config = dict(
    tokenizer='char',
    loss='sigmoid',
    encoder_activation='relu',
    encoder_widths=[192, 336, 576, 1024],
    text_encoder_activation='silu',
    residual_init='none',
    beta1=0.95,
    eps=1e-08,
    steps=4500,
    batch_size=128,
)
Rows from block 6 of the image encoder of a small contrastive image-text model, named by matrix and row number. Rows with one number belong to one channel. Each number is 50 + 12 x the weight over its row's rms, rounded and kept within 0 to 99. All counts start at 0.
After each channel's rows are labels from the 100 images, of 14976, where the channel reaches its highest value: "responds to" is what is common among them. Only what is clearly more common there than usual is listed. The data: photos with spoken descriptions (Open Images, Localized Narratives). In brackets: how many of the 100.
# convs1: 3x3 conv (encoder.blocks.6.convs.1.weight, 144x144x3x3, each kernel summed), inputs 72-143
# convs2: expand pointwise conv (encoder.blocks.6.convs.2.weight, 576x144x1x1, transposed), outputs 72-143

convs1.102:26 53 39 73 47 40 36 70 65 81 77 50 28 50 58 44 43 30 39 39 54 57 61 44 57 41 63 57 77 41 38 41 45 57 40 52 58 53 51 41 59 64 52 56 45 61 52 42 40 36 52 51 23 52 50 46 39 59 37 44 43 52 50 41 34 48 55 50 48 64 48 55
convs2.102:50 39 49 63 66 37 51 45 81 61 47 58 45 57 70 62 74 42 33 39 56 51 60 38 46 28 30 56 46 39 65 35 62 57 49 54 57 71 49 48 65 30 49 71 56 39 64 43 52 46 40 41 51 53 32 56 39 12 54 43 44 55 74 55 38 57 54 35 36 41 64 43
responds to: text has "holding" (39); text has "man" (38); text has "wearing" (31)

convs1.15:51 73 55 60 67 50 50 64 75 33 48 65 41 37 72 40 67 41 49 55 57 49 68 66 58 55 40 69 37 65 57 55 52 54 43 62 47 46 67 48 53 49 48 64 76 56 50 41 65 46 76 57 45 48 41 52 53 40 68 44 55 69 28 34 72 45 41 60 45 57 56 47
convs2.15:47 62 37 70 28 35 27 70 53 34 67 51 63 31 67 42 43 51 47 46 46 40 42 81 45 52 51 64 58 27 56 44 61 58 45 41 61 45 53 49 61 42 41 32 55 59 41 56 28 51 59 70 19 60 62 50 59 60 58 43 55 55 49 64 61 41 73 68 57 60 50 40
responds to: text has "standing" (48); text has "wall" (42)

convs1.76:37 54 54 67 55 48 53 41 46 66 45 55 26 54 43 56 65 53 63 58 54 41 50 41 60 43 47 55 32 47 54 62 16 63 31 49 31 44 59 35 57 40 34 40 39 48 53 44 48 40 44 55 42 47 49 66 60 65 64 37 58 67 42 40 51 64 53 64 74 59 59 39
convs2.76:40 33 36 35 52 44 53 47 41 36 44 39 46 43 52 48 41 43 55 57 43 38 46 44 48 67 20 74 40 66 41 40 40 29 50 55 39 61 51 53 61 42 56 26 32 67 49 43 38 57 45 44 72 56 55 64 39 41 52 57 21 36 42 64 45 58 31 59 49 43 51 66
responds to: text has "standing" (51); text has "sitting" (40); text has "woman" (26); text has "persons" (26)

convs1.64:59 74 43 61 38 50 42 65 68 59 54 69 32 58 47 55 59 61 27 53 45 56 49 60 39 70 41 36 42 59 56 54 23 48 44 36 62 34 48 52 39 61 52 50 57 55 43 72 48 40 55 21 31 37 35 60 41 84 52 58 60 68 61 39 38 40 45 47 50 56 42 52
convs2.64:38 41 27 39 44 48 48 29 41 36 54 59 52 64 67 69 39 41 54 44 45 52 55 51 52 27 72 60 44 59 43 67 58 84 60 52 62 48 44 55 51 64 38 59 54 53 56 30 59 68 61 48 52 42 25 52 49 39 56 54 49 30 44 50 10 47 37 55 42 34 62 30
responds to: text has "man" (37); text has "table" (32); text has "two" (28)

convs1.98:79 61 68 28 66 47 52 55 41 59 61 69 36 48 48 55 46 59 46 59 39 53 51 52 61 65 57 57 43 50 34 44 32 45 39 52 76 68 46 41 49 46 33 27 52 51 54 38 53 56 60 43 49 68 49 61 43 61 49 38 63 50 44 65 50 51 51 53 81 45 39 58
convs2.98:54 46 44 40 51 35 49 82 36 64 51 66 33 41 52 52 43 64 44 55 57 62 57 34 41 53 44 61 45 58 44 53 74 52 46 55 39 54 46 36 32 41 42 46 40 32 71 69 45 52 46 74 61 68 64 58 29 60 53 66 41 71 52 28 43 52 54 44 30 56 64 54
responds to: text has "standing" (52); text has "grass" (39); text has "two" (29)

convs1.54:52 42 32 68 43 54 54 54 49 54 47 40 44 40 68 52 45 46 73 38 49 15 46 42 51 64 48 38 54 55 47 69 49 59 56 62 68 45 49 55 56 48 65 33 43 60 27 43 52 58 54 41 24 49 57 36 47 57 28 52 31 55 48 58 49 40 47 38 50 34 22 51
convs2.54:30 56 60 61 64 66 42 42 41 51 47 53 32 59 60 44 53 19 67 46 40 65 76 36 49 65 48 38 54 35 54 53 47 67 41 53 52 49 59 35 63 67 41 48 34 49 17 42 52 29 67 54 70 40 57 55 56 67 38 52 60 45 73 63 52 40 50 42 47 43 39 37
responds to: text has "holding" (39); text has "man" (33); text has "sitting" (33); text has "table" (31)

convs1.78:63 60 45 49 53 54 60 55 54 62 48 53 47 62 41 45 37 48 39 52 58 51 44 59 19 54 50 45 63 35 40 29 76 49 57 45 49 49 56 32 58 41 58 68 66 41 34 46 45 63 45 28 21 33 54 76 51 54 48 51 43 41 55 39 46 43 46 56 50 29 58 64
convs2.78:56 67 45 46 37 48 49 35 40 57 36 60 28 37 50 40 29 43 42 40 44 58 65 49 56 39 48 65 35 71 54 57 27 33 42 46 59 68 46 39 35 54 52 33 47 50 34 44 26 57 78 37 40 42 40 60 53 68 58 59 54 32 61 62 39 68 53 46 48 58 55 59
responds to: text has "grass" (34)

convs1.139:56 57 49 69 52 46 64 61 44 52 33 38 61 56 47 49 32 45 49 32 35 40 54 86 68 44 43 30 54 49 62 56 56 54 44 62 66 40 47 51 68 57 36 28 50 54 68 49 69 56 35 47 77 45 41 37 54 52 33 45 50 60 38 65 22 69 45 49 34 64 32 44
convs2.139:68 58 70 48 49 57 59 18 41 39 28 60 44 45 42 43 65 52 53 36 57 37 28 54 65 30 61 51 68 52 41 48 75 47 58 67 45 53 35 33 28 53 63 51 60 33 74 56 47 22 54 62 62 50 50 46 53 50 28 80 41 57 47 26 64 51 47 63 26 62 38 45
responds to: text has "man" (35); text has "woman" (28)

convs1.93:48 52 53 47 47 60 62 55 50 56 45 30 67 69 58 56 36 67 44 45 29 69 46 50 42 44 57 55 44 44 45 56 46 57 58 62 56 65 44 45 35 51 78 59 57 29 43 41 33 55 50 59 47 54 47 50 54 49 38 45 56 57 41 27 58 62 43 30 72 74 48 41
convs2.93:45 38 49 62 56 31 40 36 54 34 61 58 31 38 60 36 81 39 52 26 60 44 54 62 74 46 64 63 36 53 33 31 65 54 69 68 54 49 33 26 52 49 53 47 42 58 48 54 40 43 47 25 54 43 40 59 44 53 14 40 53 41 21 47 36 57 42 25 52 46 26 40
responds to: text has "man" (36)

convs1.60:60 42 37 53 51 36 55 61 52 55 56 56 53 49 60 40 67 77 51 64 37 46 39 67 56 45 48 34 41 28 53 42 45 47 40 45 27 48 48 63 25 47 57 70 47 59 17 47 62 80 54 59 64 64 60 52 58 41 27 49 55 48 59 75 37 43 54 41 46 39 61 33
convs2.60:42 60 66 42 48 70 47 24 50 60 61 53 61 68 45 39 48 25 18 66 39 36 32 60 48 48 65 35 57 50 36 58 56 67 72 48 61 65 54 26 45 60 39 72 59 44 45 42 64 36 60 72 39 81 50 47 48 51 38 59 43 40 48 43 65 43 67 42 50 33 36 32
responds to: text has "man" (36); text has "wearing" (34); text has "sitting" (33)

convs1.5:56 53 57 52 61 63 41 37 40 36 46 39 49 61 55 53 43 61 80 34 38 59 47 44 54 38 66 52 73 66 52 47 53 33 51 64 58 45 55 54 21 63 58 34 44 44 73 55 37 72 48 47 37 58 69 47 62 53 74 49 54 31 53 49 27 34 34 72 45 55 49 48
convs2.5:63 37 53 48 56 62 46 65 62 70 61 47 49 59 55 54 50 44 05 61 38 46 47 49 59 58 65 55 57 48 67 69 41 29 34 53 30 40 55 63 69 46 61 46 37 52 37 66 61 46 53 40 39 41 34 77 48 59 43 60 69 63 46 50 69 58 43 38 20 32 72 49
responds to: text has "standing" (49); text has "wall" (47); text has "people" (47); text has "holding" (42)

convs1.21:63 41 51 55 59 38 52 38 52 36 47 45 65 30 50 47 44 68 52 39 69 43 54 50 45 45 51 46 40 43 64 58 48 33 68 54 70 30 41 32 46 72 32 49 21 57 61 62 47 57 48 25 43 50 41 54 52 62 28 48 78 56 49 32 34 49 38 45 47 52 65 36
convs2.21:47 51 66 54 65 46 40 61 48 68 63 63 59 58 48 45 67 44 56 50 43 37 59 65 47 51 45 50 67 57 54 56 37 39 63 55 50 48 33 45 55 36 48 42 48 57 48 89 60 50 57 57 47 63 60 46 63 61 49 60 42 61 58 48 54 37 62 43 63 49 55 66
responds to: text has "holding" (39); text has "wearing" (34); text has "grass" (26)

convs1.130:44 50 67 56 49 45 56 32 61 55 54 41 46 77 64 66 60 66 52 47 37 44 44 58 49 48 55 52 47 57 62 39 69 51 20 66 48 42 58 31 43 54 46 44 58 63 76 20 36 46 44 44 35 48 47 52 41 40 54 51 37 47 68 57 61 59 68 39 39 49 73 55
convs2.130:47 46 39 68 73 44 62 57 71 59 52 64 39 68 50 66 49 53 34 72 47 58 48 50 44 47 63 70 65 42 51 57 45 42 45 29 41 40 67 54 53 52 40 61 87 40 70 54 45 59 41 40 70 46 75 48 43 68 60 50 48 42 55 55 34 68 42 61 44 44 27 45
responds to: text has "holding" (52); text has "wall" (42); text has "two" (40); text has "table" (33)

convs1.66:62 63 44 51 61 49 57 49 44 39 65 33 33 48 46 34 48 25 42 37 42 63 72 47 61 52 48 57 66 51 31 56 66 57 49 67 46 57 51 57 42 45 46 65 62 24 68 33 49 42 57 43 53 68 51 62 39 67 52 51 28 35 50 58 40 33 34 73 62 58 76 52
convs2.66:50 43 40 51 43 32 64 49 73 45 41 45 49 23 51 45 52 53 56 52 49 58 46 58 32 50 48 43 56 47 54 50 31 53 53 63 49 68 64 62 46 70 48 50 42 61 60 45 62 61 41 51 41 35 14 50 47 54 47 37 52 40 55 61 64 60 74 65 32 36 70 43
responds to: text has "grass" (44); text has "plants" (28)

convs1.70:42 69 52 42 64 56 54 55 38 54 50 44 43 41 53 51 59 49 59 73 62 29 30 40 40 46 46 45 76 47 57 44 68 49 48 41 49 30 42 46 63 45 62 53 38 65 75 58 40 58 44 63 38 66 55 39 31 72 59 62 76 65 44 57 43 54 25 56 62 56 64 56
convs2.70:50 43 37 68 32 73 45 41 64 35 52 35 52 52 53 43 59 50 64 44 55 45 67 44 59 57 56 51 32 73 50 80 61 50 59 52 66 36 61 32 60 39 53 69 57 58 50 57 71 48 46 54 35 69 36 46 49 34 59 27 42 51 35 55 49 59 53 43 65 60 68 27
responds to: text has "grass" (31)

convs1.91:82 59 44 41 51 55 54 42 40 62 35 40 33 45 32 55 69 52 64 54 31 35 62 58 26 57 31 40 44 46 69 66 67 56 40 49 50 58 38 58 59 61 52 39 58 47 39 62 47 54 23 65 48 31 55 54 58 51 57 32 59 56 43 39 55 43 55 59 57 18 65 49
convs2.91:62 36 56 42 63 29 48 49 65 30 53 57 31 55 43 40 63 52 30 66 59 59 40 55 63 36 67 71 59 29 40 18 40 48 42 33 34 66 36 61 64 47 59 55 64 30 63 47 45 46 45 34 54 58 50 59 32 49 51 52 67 69 34 62 40 54 47 39 47 33 74 39
responds to: text has "standing" (61); text has "wall" (55); text has "holding" (36); text has "two" (32)

convs1.4:52 31 41 74 66 42 39 64 51 78 64 38 58 55 44 46 49 33 47 48 42 67 37 59 74 39 53 72 53 48 53 59 45 39 52 68 52 43 60 57 52 51 65 46 32 46 41 42 40 58 49 41 57 46 40 28 47 65 60 35 35 60 63 62 52 55 37 37 44 72 47 43
convs2.4:59 40 70 42 45 47 51 37 57 44 34 24 43 38 51 47 51 57 66 67 30 53 56 52 56 38 29 65 38 62 51 36 72 52 57 37 61 46 57 52 31 38 41 55 40 49 40 64 56 42 29 35 55 53 36 52 41 09 65 36 59 61 49 52 58 46 53 36 37 55 46 48
responds to: text has "trees" (55); text has "sky" (54)

convs1.122:55 73 38 51 34 72 53 61 62 23 42 45 47 69 73 55 60 61 71 15 56 48 62 37 40 48 28 31 48 69 51 57 63 52 51 72 60 45 45 57 43 49 39 48 48 42 64 51 50 55 44 37 54 43 51 51 39 70 50 51 54 45 48 50 54 54 60 47 46 44 64 42
convs2.122:45 43 49 69 35 48 38 23 48 44 49 32 30 53 49 41 56 27 67 45 53 43 48 48 54 30 54 39 33 51 70 50 36 51 64 60 48 50 39 53 50 52 61 62 38 45 54 42 51 43 59 48 55 57 47 68 34 33 34 26 36 70 39 30 52 44 68 39 53 54 48 45
responds to: text has "grass" (31)

convs1.26:62 48 71 56 49 59 30 45 48 40 51 62 40 43 34 48 57 64 67 47 45 52 46 50 42 45 66 45 43 35 51 49 51 65 39 60 36 44 49 40 67 62 25 49 70 61 75 60 33 47 53 37 41 78 45 60 64 76 44 65 47 65 40 68 55 47 39 76 39 37 54 52
convs2.26:58 51 34 65 66 56 52 63 43 43 64 53 52 51 28 49 58 41 35 46 30 46 28 58 57 67 48 57 50 46 36 69 38 36 57 51 19 40 50 70 72 50 50 49 56 40 53 65 76 37 57 53 42 56 69 62 49 46 59 57 30 48 28 44 67 35 21 56 39 39 67 38
responds to: text has "standing" (53); text has "wall" (45); text has "wearing" (34); text has "man" (33)

convs1.95:32 38 63 48 62 49 48 56 63 45 43 36 47 47 48 42 43 69 46 56 52 44 50 61 38 58 50 48 69 67 47 65 48 70 50 72 32 60 51 46 35 56 49 52 65 66 51 26 39 59 61 32 46 63 54 39 34 30 50 38 65 51 69 49 41 67 36 55 59 45 51 49
convs2.95:51 47 45 72 66 45 61 50 50 42 37 56 51 59 43 46 57 51 32 33 61 40 52 59 46 36 58 46 53 37 48 55 28 37 55 37 53 49 47 45 47 54 20 57 57 46 54 65 35 39 39 35 58 48 55 63 46 47 50 56 43 57 59 53 26 50 69 37 61 60 57 71
responds to: text has "standing" (59); text has "man" (33)