config.yaml
model: "contrastive image-text model"
embed_dim: 384
encoder_norm: "batchnorm"
text_encoder_activation: "silu"
text_encoder_mlp_ratio: 6
text_encoder_bias: "all"
init: "kaiming_normal"
optimizer: "soap"
eps: 1e-08
lr_schedule: "poly"
warmup_steps: 130
Rows from block 3 of the image encoder, named by matrix and row number. Each number is 128 + 24 x the weight over its row's rms, rounded and kept within 0 to 255. All counts start at 0. Numbers have three digits each.
# convs1: 3x3 conv (encoder.blocks.3.convs.1.weight, 80x80x3x3), inputs 45-53, a 3x3 kernel for each
convs1.0:125130138125153169124180098137125177128126161128127152172111133173110124134081131115121094124119153122111140151156100163175149125118082136100087097140098144147091138107154137121161137103122110101114096125120114094124120167069102128124158135109
convs1.1:158161142083144088083094115128123129137151133121147151136108138153156097124172121103125130123149115117151110164128141123121132120166096153132152135123156148094138138150146136119125125136136101118083106143149139138095126140141126130106154141131
convs1.2:116175130139134153173182179144155142140190147153144171087106143108108098145119070141129135094163132098122166129130124124120112126120140141148132146136152148111135082169114110133114132131140156176089115151161154168173126114143151134092138074103
convs1.3:121125132114100157097176173137143121116116109143091096129141121073099166107114131143115087171140069202134166127093146123085075123137128097118131129153106114112112114092117164090097193142100117117137121124146138129122125122110147082115111092094
convs1.4:116095129126113100144167129129133157148132126116098126145114110155114124139128115099178142132136162151137141139095127114126115116126080105113138126117138116086165135148149130116146084108109142101102116130127141118118127157143150146135116084120
convs1.5:120153164101113152089161138165139149111139135117113101111121159135125118132155104143115142117140107145111127112123161160159162155128127158112131092127158160110110127143126159139122104123121151155083074133151087105115107141145115141125123121123
convs1.6:076122132122114077087069094087128105138100104149145134111114138150099072160122162146112124141158172092129129118160166134170146154143149165117124120137112160111124080135083124180199112138162131104116075143136085101169145164122192214130157108101
convs1.7:175108122104110115123125161115126091141132134173176083116127111139134096158106100166137146144087094107105148146126152078119139150129105140116109104122117127139119154125149081103132143108123101140158149154126121144117111099099154073131126120117
convs1.8:169161130144128134098114112126139103121119153108142116144141090113133095166057130142110142118130144100105129095125089112150121147112167088153118121096129139116075138135136137154134176120107119111108123101125102124120128094122167114123094153089
convs1.9:164164181129087086126152128143140160143111117097116123174176114124134162085101124136100084134141061159172099073079108119119156127196135137119100123168149092148152148128099117135093187129104123115080181149111137148142113116132121119085115122129
convs1.10:050099202168139134145158125113146151117124173107111128110151118146157110086132133149122143134111090107107120171097083142097139103182161137171168114143186132165112167131100092128132125128086127144127161149159148123120109134177131108102129122096
convs1.11:109142125129138105128152109086171092112103132106154116160081114182067073162130078133165117099166174099127141131148155104107100111113133162095102124132081186133085136136161108147161155110161140140141117134143092106137118141120106160157174139159
convs1.12:176159139097129114100090139112144110102160138118083132134176136143162093117108108110153176113103194136121159146120137158137102117093080147183095124129169070107148120102143160113123124120136166127095152170166143107118131104117142128134129120156
convs1.13:123138146137140138090112149126124119152115124153131114146120118123118073148113121097134109135124117135153115140084125111172175181167173105111116141139132099146128117105125108131155136126139114116114132090147136126149105125129092113136167164119
convs1.14:093094153127111122141115120147176138154129133138142096139119142119107121147089096146155144085147121124130093096111116120160092112134162129120125142128123177100141084157130121148151181110138094131133162132137149146142139099156123123095085104127
convs1.15:109151136101104102165149107188135146101132125146128106085112103148097166157143079189178152105151108097072127106124133122164102118113144145111101153083078144106132172151154120140137123097106114108115103134106127106116120133100141176144096096105
convs1.16:137080145142071093121149102124124153125140118118114125165164097131104140115109117100101122121175163099137171113109122168071170101151112117134209131114184119101152130150127134121123108130138099145116115130107133089114180139150161130117123118125
convs1.17:141146079155176138111147157123143141136107164163127126174145111115108106104150101158154135123149111125147100124128114132136102114071088114161152142174104121137115129121121159140139119150114162096126181136149099109086115118115121115119122120060
convs1.18:091102163094106134118103110123128127111144183165128136105091124139122082106126103114133099084106143167088123119118126148120114133106169145107137117113138137150092089123134136137159101097148091114144143085122166125109147116090139122142140138142
convs1.19:146104069089139094113133113166121129133130106133126111150142143160152162105101145142132110128121143105175151087126155102095132093117132147144107109125107154134100125122143121106144126114080136114132127127129160124097099132116154162100102124113
convs1.20:167138082179119162104122115121141114112137117132101141107150126136106151131075123171101129114139099128125137095113150125173123139149178085118140158161077130115104178141120162152135087162111101107157142107109165111076164087128167133073120146133
convs1.21:113127134116125095176140116144134154105112134123123120156106126074148102121151169104110094120143116127109099090074122128128139152152137132132130137089129163148126167176148168139115109126118118154136180120122125152129155160150118150110147131146
convs1.22:161148150139159104123126138132172153109145157110124119143107129150096141134120090133132120105091136130149171114132150107097097164135142128079127155113119175133129131112113136151185116124136134135120088124117093116120109126156153097129125072142
convs1.23:138129115117100152115065112094143136122107123143160144163143138127130134147106123116128179136145137136143127114133154146131131097167135120143146124109113143117109132156151130114115110116151131110118152093084162165166087118156083162169109126164
convs1.24:115122122136130100103148152129106107144146074162123133130140135153086122159130130137144136117149127113117172142132106116101107096082136133106163095135163101121127073132113116086172132156162111124149077108139105162198117166120117126099109120117
convs1.25:110095087130072075152106123143156152121156138146172133114136144123125166148188177101124131115129090149108091118159153135131145119172137142144162124110177133134152095137153151139121134133082150150113142155162151181129145143114140138130116125163
convs1.26:178111090137145101122084125148100144130138150112108104095149111122172168079089127185115142187095077126106099143172131111142151107130113117130133119124158131128137096138117127104086146144133104106149146131144117130133133146153157130157123146108
convs1.27:177146108100109189113154154115161132106104103136125122120175117129130126109121149122118123134126163144125161143183149141129083152108096103095109131114133095138099159150102144136094147121135126114147117103111110143176167090128115134107135109120
convs1.28:117165173166190139155168098136108113158142131125126130101107086124086086110083123127120120140132090122108089154126138093162210149117153114141128121126115137166097084094120080105133165124176118140110123147123127146128109142128086139121123135137
convs1.29:120125135133141170152105131115138109096144128104147093142128133170146116144129103093134161102124211119069178132135146121093126100111104123098136134128120149157125161108179125074152136130155102102128133146187131119141115115162103162154126113141
convs1.30:164119136122099137107121094151159130113157145142143154121124118133117130127113072096085119148134146113138149085074187130109140125118149116095129133101103113112154110116124105107108162179160093116137105160187102158144089094141126092109111177135
convs1.31:095135179098150124154089143147127154146134133066160102085123102108135155123148080152106132168144099147123135114127135115183125143162155132098147136103150141157115137099129144111121076160137133138141111083119162112124125131120117108110123132132
convs1.32:109113121114138128160157156082083108124124107129145150134143107165133104138108152097076124110122134152122124152106113107131164114102116138190163162121173170155171121149103093144129123114136116166159135124110129086146168156123128096156127131166
convs1.33:153130098167159108076117145168130128122145135067133078131137138127129113164164093137127109100152108182164118130178124128157155127150094155117115133137063120148121116136106147126155139092147125165118117122142105140117104141136135142131136157173
convs1.34:158110145115137114105117115135097142117123151158120139116121119106135115172150102149137101121166161128185168116111141110086084133136093155108153152121167148124144152137139189127120160112147131104067160114096117111141113156133102125071152133116
convs1.35:129151071124154170163124135127103127156135108128119087134150172147137127118140087120166128118114133159098109106147174171139120102164138104144160204112098116132168138145128117094125177127093091118139146170142155175187094114066173140078126148147
convs1.36:130129105111118130133166111146146128112147122123110119133118162100155124128120157132110114140138132134134140148127138179098122139128092120128160127157139102104123122103127085162174142130170151102115090126082110146109135141126150155116100125138
convs1.37:163202131105106138147092069149135151125113142133165147154109111132118093110129174136111132080123140128118174104086112111163153191212149148135116137151134135109105151108127171131097115155144140149100114149096143120087170141149126152133096122122
convs1.38:083135155167173105085093117112128116154104160090126109091154151117172166142124100128150118144124133129109085123141156122109161121138121148129130141108143074153169101125145111147125139140132175146115093150101176112119105117110162132145206122133
convs1.39:141119114125116127114124158152110162126145153128118137152110128148134130168109126100130136102125152113122134151119136149156135118118115132121128101125127160115105102147170136100114130134126110110125126114090130135129109160124136056156121120124
convs1.40:143091117204148094123133092139175140108147166115118122142101129114109146113118147134129152102144135114114120133087175121158194116185112142133148076121177135137142107147161114112163137098149107125132110130073117111160125161153102120191161138139
convs1.41:147170085136096097137159090104110120119141120102134120138134165131135082102182111101124134118095114136119153103094129135126153109154170118092135126118143135125123105118150141123145135146113128148158140122121140101126111085146131149057146091136
convs1.42:167096109189134115085136161153150119137140105134158113103126151138082161132116088075141127157166120124153133077132176129132171150149126135087124101101134129149153085168183146158137133118121088083134127145131142170128119076161094123156144106156
convs1.43:132111126128146117100142147134060134135158130123206181130125142117165183118119082118152112138130151134157123122125135090143151112136130152115144115089120116134069107154112112160103125177166132110103183210166104153135113151137151132130092116096
convs1.44:127109135182137110158146100121125140141135130115147096132104132146108157136122095142130105128118117109153146126146099137082157119117159129121148137138122149106116136141104137169121099125154127155104127098126113144138159135077118136114113104140
convs1.45:134167133093143147116094153147129128106107126144126135096107147142143152184116138117161157123139108086106111122119192120086146136089106147126136155110129089121127115137164150164116126138057167178128128175121097116090179139093143133115155133146
convs1.46:114147109136120115112141131116132136113115127139129136142088103124100149153099130126141132129186140098160124163158171132154115142163153100070099136104075143103131120132124151153155120107124103169125138119133110138168129138156114092112087104109
convs1.47:132151122102127123150142103154155127115132112110125135159149133123151123144111073130152111133111154097085114185155066132138127145103164131103108159158121170151184155138138132138125107103137150148087141142191142115114159186133124147163099141139
convs1.48:091128113106153120118168121111148131148146147119134125126123146146136152045158153184161089113117096144114150114188160131104088124187138103124135123190161130178162166163121124150103124098107153160133121132081119160097144160128136104118145148128
convs1.49:103085144127132127101139149130113093141159130142125133125157081146139105162126119139141106159130088144130189154155114152119081150130104140193113133130160100153126131131114112132134129092125122137113160109094123142143131112074113112073141132117
convs1.50:181094119113064139174154113104082152109159129132148105099103170081118150121095150120124144120119124105165149101166139103123172090094174165168143132121175116135104138155164101131134105158161127134100107150111173130119099102117121136131123092173
convs1.51:110091095115152108173142137138111158148154121148116127136119140116147110157070125155147095115138108141171109142108136131132153131141134169141146109139159109115129144173186127119164128102117183139107116118084098119135169119148129130136124156109
convs1.52:149126056139148144127153101112094143113109126146129141158149123129128104111149103145124112107130148106120119175105105165122108074115063146127166109111148083115176134118083175122152109153132107145114138122138144133136120105100111103107138144156
convs1.53:105095140155156159083135148095107130126133121077135156131082128098108164137102145130113149161193128157155163189093179118106122099128110111115114088140166165117123096098137163163114134104119183132117121152170149121137142124123120136133139173126
convs1.54:136131187117123112165143112123098162143139105143142075170158098145150137143127115147138167086126096133117097160126064115101144125128152075123141152112130125160162107115121140121085106162132156154157151099141128086121149068105137130133161146125
convs1.55:105131098119099119172151140144131106121139170098119153129160171142138123137105106159137124104105085131126162075158130139105157117112105112121125114115099185133122167129146189147106128143115140100141152117115146123120174122127115164112119120095
convs1.56:052141179144139116145158126147133140091152127133120137089150071112150172106196141125124132136116126164114114123121105096115142097126153082096167103132125168141116117109113163105111101128101097162154127139092134116105121128116117108167110135164
convs1.57:109119129109142110176131123104114110116141112120124104116105126154139106142120180119129153131103132104127127152154100148170117150147124121110174093150154156146070121101125104190142124150156129100112162148155092146142138147113120160193077137129
convs1.58:097136105153182174094145104130105120095103118138143170114115105149168149126133111139144223138110152104078108115148132093108155078125125144146117099089102123119155175127154133100142102093136098104116128133126094124152093113126127092100129098138
convs1.59:129128122087115186128111124107114144134126118156124131160138129123147105160088126139090132157120143126136121114138131105129141116117161099152135116134139135153144139108101130168145118142139116094106111125103160198113137099107164140154117092168
convs1.60:153098096122079139133145131108117122140121134120099165123099117152158158141115123146167133102147098096130123116118106068116103055079122172135168138145155126121133151117114144117118153169139141141140111147115122100098164164121183132145101115129
convs1.61:117157139094104126189155167132114134141137112136133140137107100100115147107066143115101168112138064141179134153115105122083080142087086122132097143143111155143129097102159113160161114139102161115102096107130104130092139070148165141151131107153
convs1.62:119122121116101124128102137099115075081120145137127123124129106125100137159142089153136139137128118140164129116157119105118103125148115159116120096126095111134091101120135158148132144132100157119113117134135110104138121130122120127137130112156
convs1.63:179107126123175132129160119093158130131151150111132149118122105124130111140159079134121109127138170124095170132135154101103163158169126134148126120123106098093118155144131125134158150100143170087113131120086121109140120104116153086123131072094
convs1.64:120160155126149090127104154165094085131124123129146117130084174152093142145144135182112108190131127142093111139127156143115131105138113150089162112128151124191097153114101130124115144114152139127168175158119126105102118146092109124091129114102
convs1.65:117138133114126099129177141135152127110162131138125152110102120133144117106132122125133155157161136113099140127097082076136165104175121137095113096097095108142154144133105101153140128111070095130134145106125072125144131141108114121127120155149
convs1.66:112153104104112138112117155116121133136163129092123131136132108129126121152129123159115116150121115149124115098112139109102142121146090129131106098135112157181128108107142097106130168109070120110115149147111185138144115127138172164107162111131
convs1.67:104109098148084150143121132149115154132106133132126130134132136111117128126143113094125103121113097144134118149151120154167135113230185117149136095140151087110167152178099174192157204111118125137144123124119118134107133129127106132088167147075
convs1.68:134132174135112179193177150122143098134103149115121116140097092108123111118123133134118105129119118137139121137106113130096077106065055162110108093129142107156153170150104186087110157136141108126149121143133129122111108158147160127161111082117
convs1.69:153135146166117129122122144173131112163130122134135116109123135163113149147137110146173171164127145139071142161121125128130184104163174094159149110136127169176129113165108125144132096144139103101118124124120130145144109106147102153159119159143
convs1.70:160103122136098186142098129148101123120134164085130140151174133126122142128098119120108096105130091123165114090129161131126142132162118123089100167084146153135149152124115148141146102122149133114122118137117151125117156145128113208138110188164
convs1.71:086143096146151144128130162111136157108143094144123156100162170140131111122122163131129139165146130126112097092113133142147122146086144138122091121144132124111157097093126116146116104121160115073104134129091106107154137104148129114100141174146
convs1.72:142079140184092125186126102115116148137140149130133124104148132106142130099148162144126103132126087135130096103121082115111181110144209111167113171114137137113114126162139113104116111137194133131138138116089135140088108136151140116088136115098
convs1.73:137124113084090139111122136133116140130111124153126130149159104145174111152139105107088129126095132139143146106121110113122105114124104097145158116106124160147116080152112114120103111124130132159138101108099147115110132159156153147120149162146
convs1.74:113159199119141174150164148168146169137165151153139155114125125157120077129162144111121127140145130126136130103098138099121119089091137186137128172126127195158115108138127112151141164101126139142148126129119146105173114149155097126124122124113
convs1.75:155095100177150123179131120145145132120168146105120097126131120120141124104123141115118126146104084112153100104086151128153123134136138094084114151159121130143120133125137099117171124155139125106139126121134088095105118128142125094104141149114
convs1.76:124115125126117139135084160128113156144109108134165150117147106132132181081139138148168161100112134113120138126119170132164106128164130145125137113094142140148135142153133133106110092142104145097113127115149132129147110113122141154148126116111
convs1.77:116134110129162093127126116120147138138080086114139129136123154132112162150123128138126121162127125183150151128124146159148115113112086152148128110131107085146119142155085141154118110113084120123129199113112117118089169143180138126131139115126
convs1.78:155184183122153155152135154135112117127125155148148118108158147123158134169124106126087121128141100069154113112144152142126144164112142129077125108110102097125096155113090121157166133112166137152126140096133057128147126115100078100080089082086
convs1.79:070149115103113138134130141159134107155131095100133125104124143130142119126102096144091081210163142191153097112095117119109158120110144149150154085113145164110148164155130180160105142113117119101101083101101121123138122125130157149108135160157